config.toml
hidden_act = "silu"
init = "small_normal"
residual_init = "none"
beta2 = 0.99
batch_size = 256
Rows from block 7 of a small class-conditioned image diffusion model, named by matrix and row number. Rows with one number belong to one channel. Each number is 128 + 24 x the weight over its row's rms, rounded and kept within 0 to 255. All counts start at 0. After the name is the row's rms in percent of the matrix's.
After each channel's rows are labels from the 100 images, of 14848 (inputs lightly noised), where the channel reaches its highest value: "patch colour" is the nearest of a few named colours to the mean colour under the peak; "peak at" is the part of the image that holds the peak. Only what is clearly more common there than usual is listed. The data: telescope images of galaxies (Galaxy Zoo DECaLS).
# convs0: first 3x3 conv (model.decb.0.1.convs.0.weight, 128x128x3x3, each kernel summed), inputs 0-127
# convs1: second 3x3 conv (model.decb.0.1.convs.1.weight, 128x128x3x3, transposed, each kernel summed), outputs 0-127

convs0.37 147 [157 130 167 159 120   0 154 114 127  77 189 129  83 140 124 102 129 111 111 156 115 144  86 148 139 139 114 128 121 151 178 141 123 105 127 103 117 121 129 134 116 126 110 112 113 129 114 118 141 120 133 144 136 108 114 142 117 128 134  83 125 154 137 134 120 104 102 151 100 162 121 123 135 104 111 115 126 148 166 130 121 148 108 148 133 136 146 133 151 132 147 129 134 124 107 102 125 121 171 120 162 130 100 145 112 125 104 138  97 126 128 122 122  83 141 115 107 102 147 119 137 121 145  90 122 106 173 116]
convs1.37 130 [112 115 117 125 142  69 100 157 134 155 107 115 127 127 163 138 149 109 146  97 137  92 112 122 102 111 111 116 142  88  72  85 134 146 135 150 166 157 137 140 140 137 142 116 102 144 139 164 110 134 135 139 141 125 150 139 121 114 114 172 152 106  96 155  97 156 114 144 141  70  96 123 154 177 159 148 144 138 104 132 138 119 158 108 128 149 124 105  90 149  95 154 109  94 158 131 139 116  92 131 102 126 109 161 124 139 130 102 164  86 132 132  86 152 109 129 147 155 102 171 145 123 127 148 136 131 103 194]
patch colour: brown; grey
peak at: centre

convs0.26 114 [105 132 135 160 115 115 133 141 139 176 162 146 143 120 127 107 147 122 139 124 177  83 150 126 137 118 137 115 113  84 159 147 159 151 117 145  99 122 126 112 108 132 131 135 119 136 108  93 151 131 125 134 133  69 110 171  93 176 143 139  91 116 145 131 103 133 161 147 169 168 131 142 129  94 139 144 132 131 138 119 116 140 115 147 134 168 111 108 138 137 141  98 111  90 106 123 106 106 141 113 134 136 125 127 127 135 124 127 197 132 108 123 188 145  85 150 115 130 123 130 115 149 170 179 185 173 140  74]
convs1.26 175 [160 135 126 110 125 109 127 139 123  98 133 110 168 123 122 112 113  99 110 129 154 157 139 127 136 127 130 115 124 174  70 102 127 163 135 165 126  96 133 165 136 144 100 120 153  96 126 153 100 155  90 164  98 142  83 123 135 127 110 139 101 133 143 116  89 110 184 140 160 148  91 102 131 176 118 128 114 112 122 117 168 106 166 116 141  98 102 103 137  88 113 142 135 147 151 162 165 174 103 131 128 104 130  92 121 137 105  87 125 136 153 123 106 112 181 155 109 108 130 154 118 159 140 110 138 126 145 185]
patch colour: pink; white
peak at: centre

convs0.76 074 [117 103  95  98 135 134 114  89 101 131 137 109 171 157 148 118 141 126 114 112 136 129 187  96 149 107 155 142 140 117 128 137 122 101  99 106 141 148 126 128  77 152 127 142 139 144 157 126 154 138 145 148 136  92 141 133 100 171 161 124 152 118 139 144 134 155 144 184 166 164 145 158 118 126 149 119 133 135 103 115 150 185  63 133 141 134  99 121 109 150 129 142 162 146 105  90 118 124  95 105 135 150 122 155 118 149 124 132  87 158 116 104 133 124 155 151 126  96 105 146 130 108 118 153 151 199 126 178]
convs1.76 071 [147 155 134 114 133 148 150 114  81 129 165 114 154 116 105  89  95 100 136 160  88 128 123 183  95 138 132 145 155 157 148 122 116 121 165 155 150 117  94 146 166 117 148  84 149 106  99 142 173  82  94 130 132 152 131 125 146 115  79 134 108 116 121 119  69 124 113  57 100 108 124 109 105 179 111 133 123 134 121 166 130 104 128 140 161 143 119 161 164 125  97 122 142 114 151 113 126 149 124 133 130 142 130 132 125 166 130 149 150 121 168 133 136 148 114 139 155 142 139 158 129 145 111 103 128 113 176 101]
patch colour: brown
peak at: centre

convs0.17 091 [127 121 104 117 145 105 166  96 139  66 170 121 167 147 129  80 123 141 133 149 154 120 102 138 152 156 112 139 140 168 118 129 132 102  96 146 130 142 116 143 171  77 167 139  81 156 116 135 109 137 124 125 162 142 191 116  95 183 124 118 111 118 124 108 136 130 147 112 143 124 122 122 139 156 126 125 171 141 163 137 103 155  68 150 131 136 106 143 168 160 121 138 118 136 129 142  97 133 116 128 115 133 105 105 126 158 150 126 107 111 151 107 165 164 136 151 129 145  92 110 133 113  88 144 180 162 131 139]
convs1.17 064 [118 130 127 139 117 178 108 140 113 137 109 134 132 102 165 154 137 106  79  90 111 126 136 101  86 127 149 134 133 150 143 113 151 169 106 125 173 107 139  79  93 163 144 106 139  96 137 165 148 137 151  98 127 155  55 139 130 158 128 145 103 150 150 122 105 123 124 132 102 133 127 155 141 103 132  91  67 109 108 122 136 108 134 104 129 136 132 154 110 147 114 102 121 125 118 133 180 101 121 102 147  93 189  92 127  83 106  91 150 130 113 116 115  83 124 115 132 121 150 140 134 136 104 127  93 142 135 101]
patch colour: pink; white
peak at: centre

convs0.87 077 [179 174 137 116 133 129 119 102  86 107 129 108  99 126 152 110 173 121 143 130 122 126 135  99 113 144 144 111 135 109 152 141 117  71 109 138  76 121 121 152 187 164 130 159 167 113 125 132 150 122 119 138 142  85 119 163 123  78 116 121 128 142 153 145 135 123 124 132 154 116 144 164 113 107 137  65  95 171 114  90 152 169  99 130 144 137 120 156 105 125 136 132 125 135 115 135 147 169 132 105 169 111 134 164 131 114 152 144 107 176 119 113  87 131 104 122 105 125 106 107 143 135 159 117 136 125  79  95]
convs1.87 080 [ 83 129 118 148 168 120 167 172 150 164 141 117 140 115 118 137  87 134 149 139 152 120 128 137 146 137 124 132 134 162 131 105  95 133 146 119 188 146 106 123 115  79 159  74 146 109 148 145 143 152 152 115  97 116 137 110 104 106 124 156 121 116  99 127 101 116 101 136 133  70 103  90 169 141 130 146 149 125 129 113 113 125 132 150 109 154 105 151 124  91 114 118 154 151 126 108  97 136 114 191 115 156 141  98  99 161 105  89 149 124 160 159 127  97 138  95 157 122 131 177  94 117 113 111 130 140 145 161]
patch colour: pink; grey
peak at: bottom right

convs0.45 155 [157 107 110 108 130 165 168 151 139  73 148 106 141 144 131 126 130 116 123 112 158 133 154  90 122 114 123 142 130 138  85 114 127 102 130  99 138 118 126 139 166  94 116 120 118 128  95 110  91 101 120 139 158 138 136 108 145 131 142 102 108  72 122 111 116 111 149 116 170 161 125 121  81 126 128  94 177 114 157 136 112 112 110  87 154 112 140 124 125 126 119 122 138 113 135 121 133 175 133 109  80 124 112  54  87 126 116 127 117 124 149 151 133  62 124 124  99 152  98 136 102 129 132 108 143  76 187 118]
convs1.45 184 [143 162  95 140 150  76 178  99 127 115 152 125 108 134 123 134 127 186 122 149 114 125 128 121 148 120 107 130 150 133 134 146 137 120 124 119 102 126 144 106 100 147 118 124 127 146 143 161 198 101 122 120 148 100 136 161 135 100 128 123 149 181 158 128 119 144 108 130 132 105 170 139 142 141 118 110 110  91 128 142 126 133  91 177 116 128 143 118 125 117  98  98 128 163 101 103  94 111 126 111 152 143 100 119 154 112 143 137  96 124 138  43 176 170 139  94 161 153 116 126 151 104 130 104 136 126  77 103]
patch colour: white; grey
peak at: centre

convs0.119 111 [138 140 104 107 146 167 123 144 125 124 147 150  84 120 104 155 131 127 124 151 109 136 167 145 133 117 102 147 119 158 155 112 138 124  82 106 117 144 109 119 119 151  84 123  73 129 143 139 158 147 133 179 106 134 124 142 149  96 120 103  76 126 128 134 103 137 118 114 109 176  98 148 153 115 110 146  45 146 122 155 121 129 119 138 107 135 152 117 146 125 104 120  95  76 140  96 139  73 142  87 143 121 121 115 165 104  89 143 127 143 145 152 160  96 122  67 117 130 143 142 114 166 117 125 132 132 143 100]
convs1.119 119 [110 110 148 161  95 136 132 157 126 155 129 145 168 126 104 119 140 157 150 134 115 141 152 113 125 167 125 133 131 132 130 153  60 190 140 172  98  90 142 108 139 108 125 123 122 112  67 162 103 104 136 113 138 162 116 157 104 103 122 137 151 165 125  99 129 143 140 193 148 129 143 128 139 129 145 143 113 118 135  94 115 139 128 174 101 145 161 135 116  95 137 141 111 156 114 172 123  88 146 162 172 122 102 125 134 142 170 115 113 124 106 117  87 136 137 130 112 134 117 103 152 143 113 141 137 195 133 108]
patch colour: grey; pink
peak at: centre

convs0.83 075 [113 143 138 137 145 110  94  95 123  85 159 142 123 114  95 147 155 115 146 122 127 127 177  90 156 137 154  86 144  94 122 134 149  94 124 106 147 108 119 122 131 172 116 147 175 139 123 108 153 119  94  89 139 146 131  94 131 109 149 159 137 146 138 101 150 115 145  96 152 114 143 131 133 144  81 172 144 116 129 123  89 111 108 114 167 125 111  87 134 123 137 170 133 175 158 150 101 134 127 126 112 135 152 136 118 119 122 148 134  90 197  97  99 134 137 141 128 145 106 157 132 172  78 125  72 122 138 115]
convs1.83 071 [138 129 137 150  71 110 104 125 143 102 136 137 157 137 161 103 137  96 122  91 168 135 162 140 131 130 130 164  76 133 137  97 139 142 157 126 131 127 129  83  96 129 166  88 123 127 110 135 110 130 131 150 134 144 164 141 140 119 138  61 137 150 117 176 107 137 128 141 153 140 133 120 111  86 136 114  95 125 160 140 153 131 118 126 131 119 149 184 153 123 121 106 170  87 111 125 189 121 115 106 133 171 120 154 134 138 136  88 125 111 111 131 191 130 152  87 112 115 141 135 111  81 149 134 158 116 117 150]
patch colour: brown; grey
peak at: centre

convs0.50 123 [180 151 143  85 135 165 141 117 156 114 123 100 128  92 117 174 137 131 106 123 117  86 119 145 122 144 114 126 130 126 127 135 178  89 137 132 108 104 141 163 116 117 166 106 127 130 140 124 138 117 124 109 113 108 132 154 205 108 131 133 127 121 124 119 117  99 134 124 121 121 116 110 102 128 139 172 111 142 114 136  84 145 141  85 132 118 108 147 118  93 126  79 112 125 129 117 107 134 160 119 102 168 105 128  76 157 194 147 106 162 154 161 120 114 105 155 121 108 134 150 125 175  81 172 164 118 115 117]
convs1.50 164 [114  87 134 104 114 130 103 122 145 125 120 191  94 127 140 133 131 145 110  94 129 165 106  49 141  99 146 114  86 157 126 141 141 156 125 111 119 106 126 159 111 124 142 157 148 167 121 157 130 127 129 127 115 132 116 169 119  90  99 136 132 163 149 140 114 137 137 136 128 134 122 117 122  95 112 128 152  70 100 117 164 109 125 125 111 112 133 153 116 118 119  95 141 170 101 118 119 162 100 117 155 113 118 122 135 133 109 108 193 117  84  65 157 139 115 118 170 134 115 122 154 129 106 160 156 182 120 133]
patch colour: white; pink
peak at: top left

convs0.81 065 [187 127  97  99 136 153 125 122 145 112  73 140 141  69 124  81 126 137 113 135 153 122 158  87 144  90 109 118 112 113 123 127 126 138  82  90 128 161 103  96 109 140 120 140 151 149 131 164 125 118 133 132 148 124 142 147 166 132 132 136 150 128 133  91 147  94 126 153  91 141 147 103 108 117 154 136 164 111 129 127 141 165 114 124 158 138 113  89 133 168 139 124 130  93 136  88 107 143 100 141 151 139 119 106  78 159 121 117  45  93 137 175 148 136 145 134 149 124 161 151 122 140 118 129 136 123 131  94]
convs1.81 066 [107 128 156 109  82 143 124 130 124 163 116 122 181 138 128 143 127 121 128 124 130 119 125 137 146 140 136 179 160 135 144 150 119 120 148 103 141 106 127 163 136 129 171  72 132  97 117 112 172 147 127 134  97  95 148  88 127  94 110 126  98 112 108 133  86 182 134  98 142 127 136 139  99 218 138 106  96 117 100 108 106 126 113 152 112 145 131 110 174  89 123 141 105 152  97 145 147 115 155 131 161 110 128 137 131  81 135  97 149 121 145 112 145 123 121 108  73 119 112 107 150 131 149 134 151 168 118 140]
patch colour: brown
peak at: bottom left

convs0.56 081 [115 162 152 149 140 160 101 153  79 162 123  81 146 147  91 121 153 138 138 101 120 114 144 108 164  98 141 131 154 149  99 132 103 114 148 153 116 143  93 124  59 102  86 144 140 147 132 138 142 107 117  96 121 120 101 156 144 124 139 101 119 171 147 106 131  93 118 127  87 136 133 110  91 129 137 120 122 134 130 111 107 111 170 125 136 142  71 118 119 127 122 127 138 105  84  91 108 125 100 141 145 117 181 140 166 118 112 133 133 136 113 127 143 100 184  86  98 142 168 157 144 109 112 122  96 164 118 116]
convs1.56 068 [123  96 111 116 131 164 147 125 176 122  99 182 116 109 141 115 120 120  75 173 173 149 132 159 136 142 123 141  94 107 157 106 156 116 143  93 123 119 155 131 174 148 174 110 116 111 155  98 151 126 155 136 129 156 155 113 111 128 129 148 141  89  90 157 119 158 147 123 118 103 135 167 141  99 118 153 127 130 108 154 169 145 126 124 148 143 160 113 137 100 136 135 123 133 135 164 154 144 143 114 149 130 104 113 146 136 185 128 123 117 162  97 161 128  97 165 156  87  98 137 139 173  95 166 141 104 122 149]
patch colour: grey; brown
peak at: bottom left

convs0.53 082 [116 126 186 163 139 106 105  93 109 150  97  97 125 152  92 104 118 130 133 102 124 154 150 167 130 150 129 158 121 130 150 115 101 134 160 142 137 169 104 145 127 121 124 133  98 126 104 108 139 142 120 163 112 120 155 153 131 126 133 112 141 126 134 131 131 130 101 141 143 158 122 169 164 142 140  85 175 139 120  63 151 100 138  95 158 191  86 147 142 144  98 147 125 116 118 161 110 130 134 138 136 176 100 168 106 120 156 140 107 161 133  86 141 114 118 161 120 147 120 166 108 125  83 125 179 129 114 131]
convs1.53 083 [139 110 109 111 118 158 126 162  83  96 159 154 126 109 158 159 101  96 136 150 149 137 119  77 151 103 129 104 115 135 122 107 169  98 116 147  97  61 117  91  84 157 154 114 120 152 176 141 147 101 138 115 137 122  88 153 145 121 154 148 142 113 141 115  96 134 143 125 108 148 134  80  87 150 118 153  87 103 113 125 131 150 131 157 130 130 136 126 111 112 147 109 156 136 109  66 126 144 132 132 139  88 102  80 196 153 120 129 109 108 108 146  94 137 123 143 108 136 147 111 127 123 107 138 134 144 129 110]
patch colour: brown
peak at: centre

convs0.68 078 [100 126 146 118 145 168 113 130 100 190 123 148 124 111 125 102  87 135 145 103 118 105 145 140 134 143  97 114 117 153 134 147 112 177 157 133 116 145 148 154 147 159  93 134 154 114 120 142 136 152 101 108  75 150 134 137  87 140 154 124 119 159 142 122 118 144 103 138 109 106 122 135 154 189 120 140 156 152 136 119 107 135 150 132 139 158 116 150 107 123 136  90  73  97 156 113 129 103 108  75 140 140 126 107 104 156 152 100 167 147 110 137 102 129 137 152 150 133 131 111 112 137 120 103 192 169 149 189]
convs1.68 097 [147 131 122 126 123 120 126 145 118 110 146 119 107 125 127 144 171  89 107 174 121 137 125 134 153 127 144 135 111 136 132 146 126  82  82 138 149 111 113 112 123 100 139 121 124 147 147 112  96  88 169 134 133 104 131 164  97 111 112 113 106 102 142 128 138 131 201 126 148 140 143 122 136  55 123 100 137  96  98 155 202 119 139 142 141 129 112 122 104 140 106 181 147 142 111 118 125 159 129 191 125 115 105 148 116 112 106 167  95 142 126 145 124 115 170 114  62 139 127 120 132  89 125 153 108 134 152 106]
patch colour: grey
peak at: centre

convs0.57 127 [ 60 148 122 163 120  58 136  92 102 138  98 134 143 115 134  99 117 140 125 160 100 133 201 147 135 120 144 135  99 125 131 115 110 152 121 149 156 138 124 116 127 101 155 133  79 109 128 135  98 134 104 168  85 140 138  89 128 139 132 124 109 177 136 116 109 153 170 145 126 166 107 128 108 122 141 103  96 133 137 142 122  96 117 127  76 151 152 117 137 125 125 120 128 109 117 133 114  88 117 123 122 135 131 145 149 131  58 112 116  83 138 125 102 136 128 159 118 116 148 132  96 148 150 118  83 145 170 148]
convs1.57 145 [136 126 112 142 139 158 160 117 150 125 148 154 128 132 136 104 128 108 135 109 133 111 139 146 136 144 120 137 124 133 134 143 141 101 134 101 119 170 119 112 127 136 135 106  97 197 131 166 141 130 147  85 120 105 123 172 107 136 125 145 195 102 112 131 153 139 106 140 143 123 170 131 170 152  92 149 165 103 125 174 138 165 146 168 124 139 133 124 159 107 129  97 112 119 122 131 111 129 128 102 152 118  85 125 138 163 155 112 143 146 135  93 180 195 101  95 138 159  99  96 119  83 103 127 135  93  83 147]
patch colour: pink; grey
peak at: centre

convs0.100 086 [131 141 174 134 143 124 102  99 119 151 100 174 148 174 103 137 122 143 138 109 123 121 102 141 169 114 152 150 141  69 154 126 142 123 124 150 121 148 129 124 114 134  99 117 122 114  88  94 178 135 129 158 106 145 156 147  82 142 159 103 132 102 146 117 100 123 132 119 137 134 143 139 186 167 147 112 139 139 149 126 152 142 140 140 130 129 120  91 105 139 128 168 116 100 122 105 179 136 131 109 120 137  86 176 167 123  90 121 162 140 162 104 136 124 107 172 123 104 159 155 149 121 174 127 174 166 123 138]
convs1.100 094 [142 143 113 150 108 126 135 159 130 125 160 120 134 140 143 140 172  66  90 173 162 127 143  98 111 116 108 112  91 147  93 135 139 119 147 125 138 143 138 161 145 116 127 152 128 132 205 118 114 132  88 128 109 129 103 127 135 154 108 155 152 128  76 123 136 140 131 170 118 154 127  97  82 125 106 116 105  70 129 125 112 113 127 111 158 158 121 172 138  99 137 123 154 130 100 104 110 124 127 145 140 130 148  81 113 144 181 121 101 124 117 131 145 137 138 134 124 182 110 132  79 108 103  97  79 141 149 134]
patch colour: brown; grey
peak at: centre

convs0.66 101 [156 112 113 131 142  24 130 116 143 162 110 122 118 146 111 198 129 145 133 101 125 112 139 102 141 108 109 127 132 121 119 145 122 146 150 112  92 131 161 159  95 147 114 104 155 134 114 100  81 103 141 146 124 109  99 135 116 124  97 119 150 120 120 140 116 127 116 118 131 150 165 128 111 145 110 157 128 122 134 158 137 126 128 109  93  76 130  72 112 121 104 150  77 178 129 145 144 107 115 125  85 122 128 128 118 158 132 136 159 123 116 185  86 121 143 121 154 109 165 148 146 115 105  93 132 110 148 128]
convs1.66 104 [110 128 166 127 106 138  97 130 128 150 149 126 144 135 171  78 175 140 118 145 146 130 132 164 112 130 133 141 101 117 131  75 121 129 115 157 168 136 137 129 154 111 116 148 114 119 158 176 134 112 110  54 124 135 153 152 137 136 181 120  97 145 132 100 128 121 175 117 159  87 102 134 115 116 117 142 106 131 121 146  58 122 142 152  94 129 155 152 143 136 103 140 166 113  95 161 136 146 139 131 125 156 152 164 150  96 104 103 124 132  96 110 121 121 150 140  95 109 128 165 100 144 178 130 112 159 143 137]
patch colour: grey
peak at: centre

convs0.23 094 [126 148 144 106 158 127 183 135 120 177 191 117 103 106 134 183  95 141 141 105 128 118  58 141 132 145 161 150 110 145 119 125 103 124 112 141 125 111 119 132 108 111 121 122 108 147 112 116 123 112 151  99  97 114 152 145  70 136 126 105 137 139 154 146 134 101 166 116 101 100 107 117 116 160  88 157 156 129 137 132  89 126 142 109 103  88 131 181 124 104 109 104 106 128 123 107 148 104 100  86 107  82 135 120 148 106 135 143 168 106 100 139 102 123 147 102 130 117 129 105 153 118 172 113 138 112 109  96]
convs1.23 094 [161 133 111 154 113 114 128 134 122 108 118 139 169 102 130  68 106 142  75 146 127 123 156 116 132 134  76  79 134 124 107 117 157 181 114  98 159 164 166 153 112 130 132 124 141 101 149 168 107 145  96 143 117 148 101 147 137 121 134 143 111 128 141 135  69 123 132 140 193 124 143 134 162 117 167 117 141  74 102 132 159 108 136 150 109 171 100 123 105 142 117 181 139 129 147 187  83 136 126 158 115 140 137 114 106 139 134 132 129 122 155 141 132 107 129 123  98 145 144 138 140 134  90 117 112 141 113 141]
patch colour: grey
peak at: centre

convs0.111 081 [111 137 134 122 128 108 157 114 131 103 147 112 125 166 123 136 135 143 147 129 123 127  75 104 139 162 118 131 128 151  85 143 125 111 118 134 136 128 147 125 129  74 139 140 183 134 116 153 115 125 132  98 145 171 135 140 115 119 146 117  90 123 127  94 137 127 178 137 115 121 130 115 135  83  97 228 144 123 111 153 124 131 164 127 134  78 127 111 154 139 130 131 137 147  90 149 120 112 107 139 176 161 172 124 131 139 142 110  92  75 165 113 172 157 165 127 145 148 123 133 128 111  71 147 136 139 115 138]
convs1.111 063 [117 115  96  81 118 105 121 168 113 132 154 135 102 125 140  84  90 143  93 138 140 138 120 108  71  95 142 149 127 146 179 130 154 132 127 131 130 120  90 129 136 116 145 151 121 125 110 116 116 146 109 167 135  95 136 123 142 136  90 127 122 138 124 165 100 158  99 142  97 140 114 141 126 208 144 125 140 118 146  91  85 128 132 137 108 129 107 150  87 127 124 118 129 142 189 121 107 142 177 110  85 103 105 158 135 123 123 138 130 152 143 131  71 164  95 117 105 134 135 111 128 174 157 160 143 133 120 158]
patch colour: pink; grey
peak at: centre