Rows from block 5 of a small class-conditioned image diffusion model, named by matrix and row number. Rows with one number belong to one channel. Each number is 128 + 32 x the weight over its row's rms, rounded and kept within 0 to 255. All counts start at 0. Numbers have three digits each. After the name is the row's rms in percent of the matrix's.
After each channel's rows are labels from the 100 images, of 14848 (inputs lightly noised), where the channel reaches its highest value: "top examples" is what is common among them. Only what is clearly more common there than usual is listed. The data: telescope images of galaxies (Galaxy Zoo DECaLS).
# convs0: first 3x3 conv (model.mid.1.convs.0.weight, 256x256x3x3, each kernel summed), inputs 192-255
# convs1: second 3x3 conv (model.mid.1.convs.1.weight, 256x256x3x3, transposed, each kernel summed), outputs 192-255

convs0.224 108:138117123119151134126098132099151128092063085056128147113084172162125122121121107125160115108091146155135149063101153182123150106108116102127151108133152154104128137171100166138172084148202165
convs1.224 092:062066135146137124205111108136160176177117124096098105159162075152117157152086082101063148162144128146146186135161161141091082099103118137146109078098165076164122123123118144103147177092140157
top examples: edge-on disk: yes

convs0.109 091:117176137149138152131088120143106134149124108197130151111138093117124137140159124126137102157113164100137120119198072150164149091162155215104142142184072177138085140140110110106134180166116203
convs1.109 078:098120180113166113137096132131087125184138043081160111152126142105132108099113113129141146155127113139145110108144051082170125106167059108166149139132206113144185156096137175141165112132138142
top examples: merging: merger

convs0.103 104:095145112071115139135127173118206099092108098121148197093122150097164142150145090137140147166125129125108139106131154120106081105117161144112168114165086099115110127156111123134163146117208085
convs1.103 105:113090120132140107125166146132111111126130196165126163163152168142180179110111046127176186131191141165118135112158097127151132099140135099132146114122149145108187152106113044133112090163138106
top examples: edge-on disk: yes

convs0.229 087:141099126095141157060108105064207151136174075125134127106131105124126117120129108113125183091171116192084145112122084186118134193146113101143103083060162144168137104074144140103159143160131155
convs1.229 084:062089141131104152142158181117162095131125132135164165118081130111157086158152070126063160116150152126118092165133105166197099166163115142129189117094102074163168124136124121160118157080068129
top examples: edge-on disk: yes

convs0.45 120:095133146154143125151124178115093078112169146123163116130105113121130098131144161143138130087123122113102102114145096143133004125136086141116135106108110238114218135140136173142154157112131126
convs1.45 112:058086141146084128051117121118075138166157126191129129104170148140117164118105122098130102133130141177164215112135154070108121143084144097107091129129123090090104114074116111087133108165123183
top examples: roundness: round

convs0.251 078:095111144110173151142159139127123138101095092252146143131093079081087121099092134095105108098139182155182112142175098105169139127090163124125106117113130115125174147134206130144134104129114123
convs1.251 083:124131109105121115096128146174132091127149111073099129122125156125083078110172089136134119136157111066121079112073099155132131109097131100090107129162134217079140119113039120128174147095128156
top examples: shape: star or artifact

convs0.252 094:049127126121117111141118138140149163090101159048174076083167143130128151113145119115139132150155109124125125108091062161089156132119130187069100091124182155101098114181142164113181079149147101
convs1.252 101:129082112129159125132121132126114134124119125127128148136122091153100124128121140144139060138150099137136138148102174078131143118146091101175049160112143134087172086059150091169081139059115095
top examples: shape: star or artifact

convs0.128 111:085118060117088148106107156130154130148126167091114148138168219170075095130161118233145090096077131126110088140091091132209122146137150174163127071174142203136130146110107111071108124155109098
convs1.128 104:120131179142144127121153163066148120125084103115112135109108101095149188149111156106096106181173075119172106128125194131114171198110153114112089225114081061131133084105135129156120098160074117
top examples: roundness: round

convs0.21 108:061122142142133152145180146086110152133067038180111122153159210162141121110106106171137158141159146099117148113102140127085172082129112062184111098077080091111080170102149099102087135163152132
convs1.21 126:115132149134108120105165146096128156062099155139079150112175088127157076108068136090107151150137115141116173154129152068140091070111155121155165145162109119108200108160120096135156049149125118
top examples: roundness: round

convs0.238 114:170137110090179161118212136149119138153127156136175130125165173168107107119112130165180126090102134123130085141114104181166182126113108089081148140094149166120145146080072132064083088137192139
convs1.238 101:073101075146078130101101141108135154125115139152087071131158063117080175155099118121155122187181148106153158143109138123110079171118118096128107094139144133129083120143121161127113119155072128
top examples: roundness: round

convs0.178 096:131090108110104148097102106142130075135116169217119117112053122149105104093179120099094089104086088095146180106142159125069069136144111159109144151131085182122169128138174144166220144124133108
convs1.178 102:120124137090100122051152145063055135112127116123104121172139096123146110165097111120135149097145152178193114059094076129139101074075182137102102135108127142153212090088088119091094106126163174
top examples: shape: star or artifact

convs0.160 074:128200124093090132098132073135138110112134160151152105117143062088123116147110146172138127145138178102045115097125164109166203127132088084129155145121038152150131163103178119128087067158087159
convs1.160 073:128141144148214138154102127141124122156176213158131135132217164190114137121178118096128111142113115195157122191117184185170106154108097112101065130114235093128147087162119172144099110163117108
top examples: edge-on disk: no; spiral arms: yes

convs0.54 111:163097138128118165125157109100163099104169097093109125118171130152102190147124138112129096124192072094171077123153099151032108113111194090194114170088157146160114122184161131189110157146134121
convs1.54 112:187098166140119131139121131135161104148126184181130074140156086155122113101126140143121102070099170111187078181154081125154099162156192139101117144151145131100113105133153162077096113151100130
top examples: edge-on disk: yes; roundness: cigar-shaped

convs0.234 143:047105171087128139171210147086179155182095137139108120130148203127170134144146075068152112165146152141153134080125100155041184133124130170105143136113124214111143118064145091099116066141145099
convs1.234 119:085156112168121134075077127148083169079120154170124094091130069092121156161105155146125140106118142110087161119123135127103130189128155128165079101093141078096138080158083139056154153109129146
top examples: roundness: round

convs0.34 088:082145097151162125135160094181143085188110100146150167046134127100108139063061129169118119138131152169117150198137099120134144131109099087089148179106143160137144129076140107208113165227125152
convs1.34 086:177149095113086081080124140097134110122106139128144090162146072146164081058189114047138097128108131156166126118082070147128122125136107159114152107167123195140129098141064105125154159132158143
top examples: shape: featured or disk; edge-on disk: no; spiral arms: yes

convs0.5 112:186138110129107128141115102153136119104199116182154143164095077105160086147122118182156120108139099144112148096154109129123164147152128186155137126101115162130159152160127120106101136125180193
convs1.5 093:066154120148140133181123108181129123196080150169165124108113158089121115126141139154146122200074132211128147126118193151093054113162053151124134134139100092149074139122142128203121166153125141
top examples: roundness: cigar-shaped

convs0.100 090:197100093131165157164064141096122123137139080184125137093106086194140146106146131088141078118094140097107185087142143149176154120140135131149093147107136151056117074114157138125095121198165138
convs1.100 110:103143069129105115104163108170160131122092135085082118140140126125107208152155060198163204118074088125152176102112068137104130046146095132147162101093168135154118139126132131117140163140067123
top examples: shape: featured or disk; edge-on disk: no; spiral arms: yes

convs0.163 090:125103093129086093115117134093132114104130085151139124196149099080103136165064105087159145157135107089140110168135144147093076116102161087098111105168162111136170129162158132131103121114149141
convs1.163 093:147096143137138156075152174108104159084179105165106149064084165175107148137188174129089104074111136128108092075115092116150073128160185118155118105087140147150165199114154161163099110096131090
top examples: edge-on disk: no; spiral arms: yes

convs0.237 083:156143122122147067181077084130188103131057146115113166074110102177080135173078127138145182145103101037145154167134155105163118130158141198139084101063137100098137133140138144096056105178129100
convs1.237 072:110130097124110038080101107085085157108153100110156131159155125148178164067169069132076176132093123132154176092104156084136089097112093105149116141171102110160077043095153126163150175123144171
top examples: spiral arms: yes

convs0.195 127:061148118125105126128166120115152113087179167094089084092114100147172119103177086188097173106170159083144102117137130161142115085071162152148159172182100235133176112163140129127155194114124136
convs1.195 134:084186142074113162130104151116121132120119165112178112136113151112075083140114151081130128133062158107139057080162139123136166125138165117137075072103148135098175161156080123114211156115100108
top examples: shape: star or artifact; merging: merger

convs0.206 084:140078128123128097104084125135150125155075118101144138138101071110122086085119183140057122166080050099152153079106133105190097131134109141030158119100167131110160161118100145119138097113123112
convs1.206 088:108129080152126168127140063126130151165090084094115118131124080177184196127168144094168158077146106179140094084095154106119083147114118110187146126131075130145153071115108143164112157187106198
top examples: spiral arms: yes

convs0.211 100:113117110100141162109108135099168145096106128089108069153130108135161143099108085100118005113103094129073101125187084080129129137124136116128089126154172183164127123138089167139130182132103145
convs1.211 085:079057070126130177153123106126145144175151126161113153184118161091109084104118145126128116051169184161140143103114087150151169154098106062151118127126077166088134187162181135149126100127156120
top examples: shape: featured or disk; edge-on disk: no; spiral arms: yes

convs0.23 067:133146152142081062074137095041137179136166139112144103157146133144082122119045111131096157116122145109167122151144103148155119147167134106114142140138076034143141152138085077100139128115154112
convs1.23 065:084115100128175110107118151090085085117096162082153173127114070104190180140142157129093143137110113088172133085120191119085085160155146126122139095180164148209127041087166178146083140132119122
top examples: edge-on disk: yes